A small image classifier, trained from scratch: adamw at rate 0.0026, 6600 steps.
Rows from block 3 of a small image classifier, named by matrix and row number. Rows with one number belong to one channel. Each number is 500 + 40 x the weight over its row's rms, rounded and kept within 0 to 999. All counts start at 0. Numbers have three digits each.
After each channel's rows are labels from the 100 images, of 14848, where the channel reaches its highest value: "top examples" is what is common among them; "patch colour" is the nearest of a few named colours to the mean colour under the peak. Only what is clearly more common there than usual is listed. The data: stained colorectal tissue patches (NCT-CRC-HE-100K). In brackets: how many of the 100.
# convs0: first 3x3 conv (model.blocks.3.convs.0.weight, 128x128x3x3, each kernel summed), inputs 86-127
# convs1: second 3x3 conv (model.blocks.3.convs.1.weight, 128x128x3x3, transposed, each kernel summed), outputs 86-127

convs0.18:484527522560545511439495569488581544548545518532529532488517472518522530421547502539508432505498515516541511530559542528508535
convs1.18:544533530523574513521511469538510481490460532507550568535564556516557569559429500467507555546485532544554528538489543511558544
top examples: tissue: adipose tissue (62)
patch colour: white (97)

convs0.77:589519507560562509508494524506521508503509497516541496535521464518491527598460482506535544526530501507535513526482493525520457
convs1.77:554498440544564547514506438512520562494496501506581553505566525506533560566503466516534533526545563536547511533509539472556546
top examples: tissue: tumour epithelium (37); tissue: normal colon mucosa (30)
patch colour: brown (45)

convs0.69:493491532461545521453486477468544487500484521463444576537519522505521504447508551556509458588488498555515468485451574463502562
convs1.69:525500492544511414515459483453511418472463510468527540508532533503544536528372527440481537472392517486579469479468510502531498
top examples: tissue: adipose tissue (93)
patch colour: white (97)

convs0.49:566531510551451546492460435495474473523484528499518489477526538536474502546457474546533514498504496527348490418532547464487544
convs1.49:522497434515480511484429426492492462497362491467567526497548476532491546548639547520506510519488512522517536490520508498525511
top examples: tissue: smooth muscle (98)
patch colour: pink (99)

convs0.116:530510492609480468588521504532481523494494512528497564512515553512492439534489456499507528518539518520530534546431469495535488
convs1.116:550486498525522558506528486455499509534496455547516566478575513315517571555544481486516563481521513535491462517469512445583513
top examples: tissue: adipose tissue (84)
patch colour: white (93)

convs0.29:571547516510390518527513470542520490498505527552461532530557481506455458551532520496484488516560500471448546497498454533535541
convs1.29:533477459440511505484510506432527505454501479549519549495547489424486547542498487458464544443467463509519447536533514493542522
top examples: tissue: smooth muscle (87)
patch colour: pink (93)

convs0.98:432483518465494500475508458490536494523539526514457463488447469537502495486562560530528467481535532454465499485536453528513573
convs1.98:547442500473485477488512512427514510498451494487531581499567495524538572559495480506489571499436493521561447534532512518568552
top examples: tissue: cancer-associated stroma (49); tissue: debris (28)
patch colour: grey (58)

convs0.111:561540553463505481423508559492540496522527521548532515544546467496529509526577499492501452480486503537504515492430500495500468
convs1.111:558522481484567471500443489499538477469520543511574561533567531502549561562480484514543534487454549515558478525493567509560537
top examples: tissue: debris (61)
patch colour: white (58)

convs0.93:520567596585483546519503506510594523535523533475520537515507539535545548506542530541513481525509536526517506493581536556519543
convs1.93:514530571526476506529578507516495520498548488438489529571522544502546523502571491463456519503486485544533504494475533514529507
top examples: tissue: tumour epithelium (58)
patch colour: grey (43)

convs0.3:542542496559468509498516526530500509504490512541524534501519534516467477523458484494526498543542497482518534530437480540537482
convs1.3:566475474485513566469514487488483533541505545541518568463563491427499572567482448417487564475493488516520435494502499504568482
top examples: tissue: mucus (77)
patch colour: pink (94)

convs0.19:518497497562450533503531499496460508507429508439535469498451493500552486501503516564512522488467489548401494537553545497510506
convs1.19:452494482512462474485481515527476550509487438587452448499438477406450439444568430548470426454526467483500514468508468518443466
top examples: tissue: smooth muscle (100)
patch colour: pink (76)

convs0.79:368500554559542483511453494515549420505559513496462466513440467520499526455543538503506479440505520479471504477525462529518550
convs1.79:565466521527464501508503503508496508514491478438511568504554490523538565565515496528488561518466493541561441513526541510564544
top examples: tissue: tumour epithelium (68)
patch colour: grey (60)

convs0.39:438501532502546555422498479454563486504521531469422573499499539511522499367508562538512498563490503550513471491539559504500560
convs1.39:507509505554506417503486485566489403434433489449532523522524535506542522517345479474510531440451527500545505508455499464516505
top examples: tissue: adipose tissue (85)
patch colour: white (88)

convs0.62:519471526562485523519510546504481479490457489504507526465507558499472482520477467546491533489496484526341476493560560504490552
convs1.62:530502447474483456485456378537512465489362511496560520507532508547501529543598509521524510517480528521503526506563500529524518
top examples: tissue: smooth muscle (91)
patch colour: pink (98)

convs0.95:527487527470541480525516497491549541503555506486500470506501506535442483542476526419519517496495485466599503524455456490506451
convs1.95:544442495484508488519472482487520529487544558464481555484525531581519540535494534497467542491531466514580433482495540511537507
top examples: tissue: normal colon mucosa (62); tissue: tumour epithelium (35)
patch colour: brown (44)

convs0.84:431473515540549454519502490499573451513567530421483506501510546555458502496501518442486502503484509468615501519510477503506458
convs1.84:548475538541500477530481453494508521510523502407491566527541531407541552547514532505461558470519479540576459500511551521551523
top examples: tissue: tumour epithelium (80)
patch colour: grey (42)

convs0.43:508508550508510547528537491519581538535541546483491529539498481538550498486558502539518465507524545566547519482507532544540570
convs1.43:518531569504475557518585513538490619533537498529478534548534522492562536506523519423462534566551495543552507557472509526525488
top examples: tissue: normal colon mucosa (47)
patch colour: brown (33)

convs0.103:455513505497539478571498524541468516479518520581492528554520542518533538500506511420503490497532518526549520485485531496524410
convs1.103:559495544537526501513492398473513522519529460549510571503564531378545567558468507510505573513564513551507481464478538410566508
top examples: tissue: normal colon mucosa (64); tissue: mucus (33)
patch colour: pink (69)

convs0.63:468488456529485500435539554490503512526464501478480499515491401530567447461522519541503472484498532500571490470555437541496567
convs1.63:530541536522514551520503515554524405480490502353536527511526525574548534545511497554570539509584550539527560552499513494522551
top examples: tissue: cancer-associated stroma (53); tissue: debris (44)
patch colour: grey (76)

convs0.74:384522493535584483540493498528473468503520511502458524527477548516534513427474493444490504529517523518495515449490536493480453
convs1.74:554466518535510509527465425470513493525513486508495584487564546506544570555458478507481575487525517558527444472493542459579517
top examples: tissue: mucus (64)
patch colour: white (67)

convs0.58:508520562575543497572519500507520449447511516475494535512508590476459502519491468537519514503477493513332485532518537488458538
convs1.58:534500482451500527503547445518521435499380506490546550551560517524520557550596543543532542544435534536511529521533491493562515
top examples: tissue: cancer-associated stroma (55)
patch colour: grey (48)

convs0.40:367449487518559461535480467496548450507545536426451499467499528505428568419511492490487494493476504473527499523582501550494499
convs1.40:540485524508520470532513453533519532503519395433513564563548545409553558535487498521477554478526510557570498527518548524548527
top examples: tissue: cancer-associated stroma (35)
patch colour: pink (72)

convs0.46:511505451481404468358474505498502525526507515487505491504510346509480501489524515504514511515524521508511511505508437513502517
convs1.46:521502472472449431497434494517515384429537562478550523463520478566521517524534534529556523471423528450495501498542487523510520
top examples: tissue: tumour epithelium (35); tissue: adipose tissue (26)
patch colour: white (58); brown (29)

convs0.4:541525456525502464587473540524476533517498513522524552513530564496514570538488460466521539515538507546521514498526502521525484
convs1.4:529470537534504528507527490479494496533502494533519544514550525284526556538555474513524544493565525542456495480454509408547498
top examples: tissue: smooth muscle (67)
patch colour: grey (54)

convs0.96:515505489484420480381493529492494513527480510501467476528515366505501541505520501494527496514498524498495501508519448521498531
convs1.96:525475421487449401466455524492493398448536541447542515458516452536510518528517535543553524443490510440503506478540478520509529
top examples: tissue: debris (71)
patch colour: brown (33)

convs0.5:503450504500512505431499538512476551509458495507527540525515457495543497474534481541470505496497508511531490496564478523480524
convs1.5:502517476486556501507460562523513426494563539437550509511520497509502514524499524513520513500545564513522530548472493446516520
top examples: tissue: cancer-associated stroma (61); tissue: debris (35)
patch colour: grey (57)

convs0.108:544516499590494489610527503545475530477486490508503540511530542509461431530476442489521534511537500497513538549429466497528492
convs1.108:551483479522526584498531500471514504540493497556531571488579509361508575557554471496519554492511518527496468516485508457578525
top examples: tissue: smooth muscle (43); tissue: adipose tissue (40)
patch colour: white (91)

convs0.124:573557509616449502539515476526485547538498498540514536499551503515481461533468462502517523508555505476473548553434486513536487
convs1.124:563482445515513562475512501441486516520487492552540574463582494426486586575548454466502573501503488507505444508479503489582517
top examples: tissue: adipose tissue (40); tissue: smooth muscle (39)
patch colour: white (93)

convs0.68:452560560405597487525464524471570457536479562526497482486481560553490530481524514523469482501479501533479451536500553522446536
convs1.68:523517453470460452484439486577529483486448551491512528542532524584527535525587541530534541577465502539537554505564474617534498
top examples: tissue: cancer-associated stroma (34)
patch colour: pink (92)

convs0.64:555532514437412517412558506513503474523504518496518476509546384524533492537536506469511527506472515518448522512497455492521502
convs1.64:514534461474526441461406533551520411442512526477563507500512452515502513524487496538595495486467534465497507549524498545505526
top examples: tissue: tumour epithelium (58)
patch colour: grey (47); brown (34)

convs0.114:528484518622438523516531523496456520519465505491516532481498538506500481524497480542492533504503500541393481498570545507503535
convs1.114:496516481503504491511510383568513445486366518494521489530493528482504490505623526479500472485465525509487553486515480449495490
top examples: tissue: smooth muscle (81)
patch colour: pink (76)

convs0.119:481526541459581545437545488479553535549469514508540441505474380538590530465519506592479511446480539583495473499517533535499560
convs1.119:502546462533510482504499500655514531514565538485535527551544506514538538515542480499529536570577516549505544557481453616534532
top examples: tissue: adipose tissue (60)
patch colour: white (66)

convs0.88:542517494577513484597514505534472523502488500511512557506526555506454473534491449499516532511535503500523539534451488502537488
convs1.88:552482493523528553509522499472505498533509456552523577499577520330520577551550473493512558499501516542503460504475515458584521
top examples: tissue: adipose tissue (85)
patch colour: white (89)

convs0.72:560571527579489530531500514467563481528513532506522572551557505535492549560517537497550480518497532498463495511508476482501505
convs1.72:550458511548476518526533509470502517533479457425493558554548524527536554544569545464416528457481476552560471495445536516556493
top examples: tissue: tumour epithelium (36)
patch colour: white (65)

convs0.122:437526522483537504501541459509519450548530563445491512503482445539492440467561470539518465451484553515469481484531535506503589
convs1.122:522556574572506521533543479513523561539425509496522553580538528527576547522527606490517545544474539561585521522500532566519551
top examples: tissue: adipose tissue (42); tissue: smooth muscle (31)
patch colour: white (91)

convs0.97:418495486559485480474537527489526497525542522462470467522455419521530486469587496546499486458531541480491508490573431540516605
convs1.97:552512531536509516507557516497534489513450517412541561518547510535548561555490492526547558531463528549551539603526537495535561
top examples: tissue: debris (52); tissue: cancer-associated stroma (43)
patch colour: grey (75)

convs0.47:417449512497503442537517457511586507529572532447454517488501498526440523491490543478499492491501517492612507514499440509500487
convs1.47:545456519524510490533513463516527548507515480439501565506544532467540558547490543505465560493512486536583479526507536509546529
top examples: tissue: tumour epithelium (76)
patch colour: brown (54)

convs0.73:512501496467410493379501523510468494525464511497465496504520361504487536477523505481535494514510518503495512509515453495517507
convs1.73:499491444490452401455459538479476398442498544460528497439496438536490499508534555546548505449499507425484497450532470493490519
top examples: tissue: debris (94)
patch colour: purple (26)