config = dict(
    color_jitter=0.2,
    kernel_size=3,
    init='trunc_normal_002',
    eps=1e-08,
    lr_schedule='linear',
)
Rows from block 5 of a small image classifier, named by matrix and row number. Rows with one number belong to one channel. Each number is 128 + 32 x the weight over its row's rms, rounded and kept within 0 to 255. All counts start at 0. Numbers have three digits each.
After each channel's rows are labels from the 100 images, of 14848, where the channel reaches its highest value: "strongest on" is what is common among them; "peak at" is the part of the image that holds the peak. Only what is clearly more common there than usual is listed. The data: stained colorectal tissue patches (NCT-CRC-HE-100K). In brackets: how many of the 100, against the usual share in percent.
# convs0: first 3x3 conv (model.blocks.5.convs.0.weight, 128x128x3x3, each kernel summed), inputs 0-63
# convs1: second 3x3 conv (model.blocks.5.convs.1.weight, 128x128x3x3, transposed, each kernel summed), outputs 0-63

convs0.7:151128127180146158082144112126148132125124131164132123166150136000108113132142141169144125145110179205074132047076151152182117137125119096161072119158155109008025072111133134132158139160086134
convs1.7:158094116136156103112140140126111103101199125141102131098125129083113177117116108114115137108098129140112091085138108163141064135117095102124091078123025131122107209122018095169153145146094111
strongest on: tissue: adipose tissue (45 vs 10.3); tissue: debris (33 vs 11.1)
peak at: bottom centre (32 vs 11.1); bottom left (32 vs 11.1)

convs0.118:140135144106121126146149130129151133135112162145124135129101149064105151124111134170154174174145145131097141130158159089107135185108183118079069123180117163120189092178155125184179126132129183
convs1.118:076129136138050105167111167128140123125178151082123120070128179117161122165133202135201161147122136199140142111141194101128079145103088140112113169128057095077113093097132131126149113173112156
strongest on: tissue: normal colon mucosa (38 vs 8.6)
peak at: bottom right (34 vs 11.1); top right (28 vs 11.1)

convs0.37:152111116139202129163157162186126165151154116137087140128179151155141073129188177089119094168141078128143160183113140113152131143171103189171120137160154161128100134154180132142092118130116122
convs1.37:166109184150159164129095137173182159123139152158188149153095144102153084148193117173128129153150170121170161151080140140175154072167128140181172126179205180168121127184098174105096149147128109
strongest on: tissue: mucus (34 vs 9); tissue: normal colon mucosa (27 vs 8.6)
peak at: top right (50 vs 11.1)

convs0.63:114092102146150132158119168188160172117143113102095158124132129114116126130191188108143129176143114123116166131056136124173157147165101173179120124141117182133113174132183133114093109128104137
convs1.63:185085181160159182131106138175180170123135113138190159162138143113150102135191127169117128144155173113171152140133123164180153106163113136194173135184182188169124159193097175133128167140129113
strongest on: tissue: tumour epithelium (87 vs 14.9)
peak at: bottom right (31 vs 11.1)

convs0.40:163094103137179110158118165181143157137158115136106138154168165128117101145179198076143113164145083126108129167071120114175132166184112157173116125157092178149103148139182138145099117144100175
convs1.40:181090182152150172145105146173182167131144135151189161156103154110151099147186133173126130149161175118174160156099136146184162116164129132181175131184202190181129143192093156108110151146120145
strongest on: tissue: tumour epithelium (33 vs 14.9); tissue: adipose tissue (26 vs 10.3)
peak at: top right (56 vs 11.1)

convs0.107:166126118142145089149075130123083133133193156132186147105118137074127159154164096122131139146140102131134096092158144149105096145115079114080164159141178007165194116052118112153149164160146143
convs1.107:164131166169108143171102150128154119169156104132142096134089139116171140122133128159097151120111149186155149160178121149155182091080106066123171081138143122172059112157066144115135145123117106
strongest on: tissue: adipose tissue (47 vs 10.3); tissue: smooth muscle (39 vs 13.5)
peak at: top right (29 vs 11.1)

convs0.49:178143120154090110183106171128131140148152165138148129132094158023152109178155172128132147158138162148114158168167153130152127169097182103088027132118119160162171123117130180176163142110111156
convs1.49:082192128116057083146126160143143109155148136138128093071112119151112138186137160122197142130145135154132150128125197102129118123099103142108110165122091125074157089112139115142127117198129120
strongest on: tissue: debris (44 vs 11.1)
peak at: bottom right (36 vs 11.1)

convs0.109:139142140116086118167102171175092176169156150098081161133096153109124153129115180150143163176159122118142139132135135123121113148139130141120119131181195130163196118137164122131165160095117154
convs1.109:123143170123117154090029121165177162160125140098161102123134125122147047125168149146120125121149146135157158146126138103130149156113142089150130104152160128147078123144140164133168138128157132
strongest on: tissue: mucus (29 vs 9)
peak at: centre (35 vs 11.1)

convs0.125:145134122150104100194109155135150149131128160137160126142109163022150110167143175144132168179149148135097153145168144120151132174092167095089026120136129169170201099147134147171160122122116157
convs1.125:074175130115078085141136147137143119171157127104127115068147127149130140182131161118207142129143125157127165143106196112123106141111088144109098178122095108074141110111154115139119115191121103
strongest on: tissue: debris (58 vs 11.1)
peak at: top right (37 vs 11.1)

convs0.3:101130130107157177116148151149137135112101097111176114152143148247122123147158044060139083114144106121185175161128128115137175095140150197166191154118069135179137191150161105124116054101168107
convs1.3:167121166153147189167127137155175173149105111152175137148141145122161113119182130162105133136162165130168166169142144149158189089133159160172176139169230176193172135174143164059120137131117102
strongest on: tissue: smooth muscle (54 vs 13.5)
peak at: top left (30 vs 11.1)

convs0.4:128109124095133119056159135166158150082165132132135126141149151000161149155128137134167128156150120108037129161152149135112131126129136103147040117148139132023078098148139158130117164130025154
convs1.4:141101153138118138092132116147147140128199123106134091106144143119145113159150145133166154138117138177139142135144154132135105048104080039145115111145074126129088194123010135165184120147120130
strongest on: tissue: adipose tissue (65 vs 10.3)
peak at: bottom left (37 vs 11.1)

convs0.76:135122138116167080137148159134155115126166130149152143125177163138155107104199072156116084130153098122107136077104191126114115171176137152159106147169078207107110161134173142149157112141126160
convs1.76:161089160159184167136137142129167149131162109173172181176085167107154114162175139168167116123144165120158123103122145185160102158161157167155155167153107150116127215163080148114147191150088140
strongest on: tissue: normal colon mucosa (45 vs 8.6)
peak at: bottom right (30 vs 11.1)

convs0.32:112076145110180160113146152134106136127107100121155109136150185245080114151132145092140093096138115108194191196149132137152133126145120196163239153128114135173127170144199144126114080098183116
convs1.32:158142178147166160164106147155180156138127125165179156148122151122162085144188126170126128150156173108173165159123144159161161078145180151160182133172190174167175141184149154060115159146124119
strongest on: tissue: smooth muscle (35 vs 13.5); tissue: normal colon mucosa (34 vs 8.6)
peak at: bottom left (40 vs 11.1)

convs0.34:128121135112148168108149141119137159163136095070137148135194152254095080154181188141112122120147123116187113138137127110152151096186104154203199133152116126104020134153120141127089148140149135
convs1.34:171125192159156166138107149159181148141131163126184181156102164128152101152190149188131138116146170140173150160141142171172176066158154134156161135169148163152130148170081155063124169152110117
strongest on: tissue: smooth muscle (38 vs 13.5)
peak at: bottom left (34 vs 11.1)

convs0.25:169153114136165160114108057069138037126106144153164148168101137143117168145134083128158126050074143142136131092142159137139141129143119087053142143077126106123100136135111104152124108162140130
convs1.25:122186148151077124142152106133136119109112110094140082125034136115175121148146124149128154112108141152136147158192133123145132087057049061095137041124084116145164112116116118114117143132109153
strongest on: tissue: adipose tissue (29 vs 10.3)
peak at: top right (46 vs 11.1)

convs0.91:180142112138160155109101079064099033111112148154145145163088128143109184128124104158131113053091140122128125087148158138122135142133130099061153156074134114148138129153107100163126115172147129
convs1.91:089182149128061115153119127122127100110128105066124110110063131132177132148132153147172144104092130169123158147166136114135095149080054064070087063106060076128101125097131108084140144129089155
strongest on: tissue: adipose tissue (39 vs 10.3)
peak at: bottom right (42 vs 11.1)

convs0.120:163156105129147127170104108122106106124111152154154151162058140136092148164168147157186112131142158127145145118156157148101101169136132113010142145013123143146140110138123135132143137141140146
convs1.120:075197147113054097140130141134136108153135132033127098075107128147138120169123182126176144122105127140122164148144186100112108163081052139098107121112093092069105121108131120105101133157164133
strongest on: tissue: tumour epithelium (65 vs 14.9)
peak at: bottom right (39 vs 11.1)

convs0.87:155131191146113112105082117094116141142176164134225126127131142129133136108161114110103152109131081124140088070166146132087127148102084112108168125133162036157169134061147101159145164139157131
convs1.87:130105090105123146113166124108077111110095131085087197166132086144068185088092123095091113139124094117087076110099101147126126129157107128137123087111139111154100162123044129104102126084129085
strongest on: tissue: smooth muscle (62 vs 13.5)
peak at: top left (29 vs 11.1); middle left (28 vs 11.1)

convs0.123:140091095146191156148154164180123155116136109107138157135169148142082112171161184129159122143109155113132170162144156125202131112183092152204142147151141135142116164101128123145087118126122130
convs1.123:175094185158159156159113159179180153142148118138179139152132150115150090151184133171129143151150178102177156133147145156171151088142133140168179134175166175155142163179092171123141155163135109
strongest on: tissue: adipose tissue (67 vs 10.3)
peak at: top left (52 vs 11.1)

convs0.74:157102133147145153118159118116118130118118149155128124163139139000158133140145117148117138140151168188025124075123138166160129133129135086144011128144171115053089070122126131142155151143017137
convs1.74:139112108121131088103148133108112103133183113083093122098128109099095175125120104113120131084111121150111097101158127135137073123096081113118094089123041110108097172106022086153176116148108090
strongest on: tissue: adipose tissue (78 vs 10.3)
peak at: bottom left (40 vs 11.1); bottom centre (29 vs 11.1)

convs0.13:157175140139198121132174118104092077145192138165206132111156161181159087143132050071117128053102143133171126156154118156151122127154118141155155126122155108196160151106111107150143156111171128
convs1.13:165111149150144131195151148149160128156119152178151080121110123097139116138159119145104142171133155126166148154179151136154165062079190185143182085156216148166188118154051123086101101156107069
strongest on: tissue: smooth muscle (47 vs 13.5)
peak at: top left (28 vs 11.1)

convs0.8:124153107135129073149121155140117118147191155153161180107110147088174132143124118126176171156148125113121153094130186132089108161153145097099094130143142197137172148132130147145205189137115129
convs1.8:128193159151120145140107142162162164151175168173152075121110167104176118150151157164152197161157148197158147126134141115132125133087138093150153140157067115078039095127127169138140168134160141
strongest on: tissue: smooth muscle (93 vs 13.5)
peak at: top left (34 vs 11.1)

convs0.31:113133146135165092134177188175161171111175116053079142140120150092148067140159119130135137181195111105121138167084152127085179118173144121100107118132037172049125125153138146094124151155135163
convs1.31:172151188146142160094071130157178147124143131116177139142140170134156065162185144180147136113142163139160168161115143158171146064146114103165151168166140153154082156172093157144128169144146130
strongest on: tissue: adipose tissue (72 vs 10.3)
peak at: top centre (41 vs 11.1); top right (29 vs 11.1)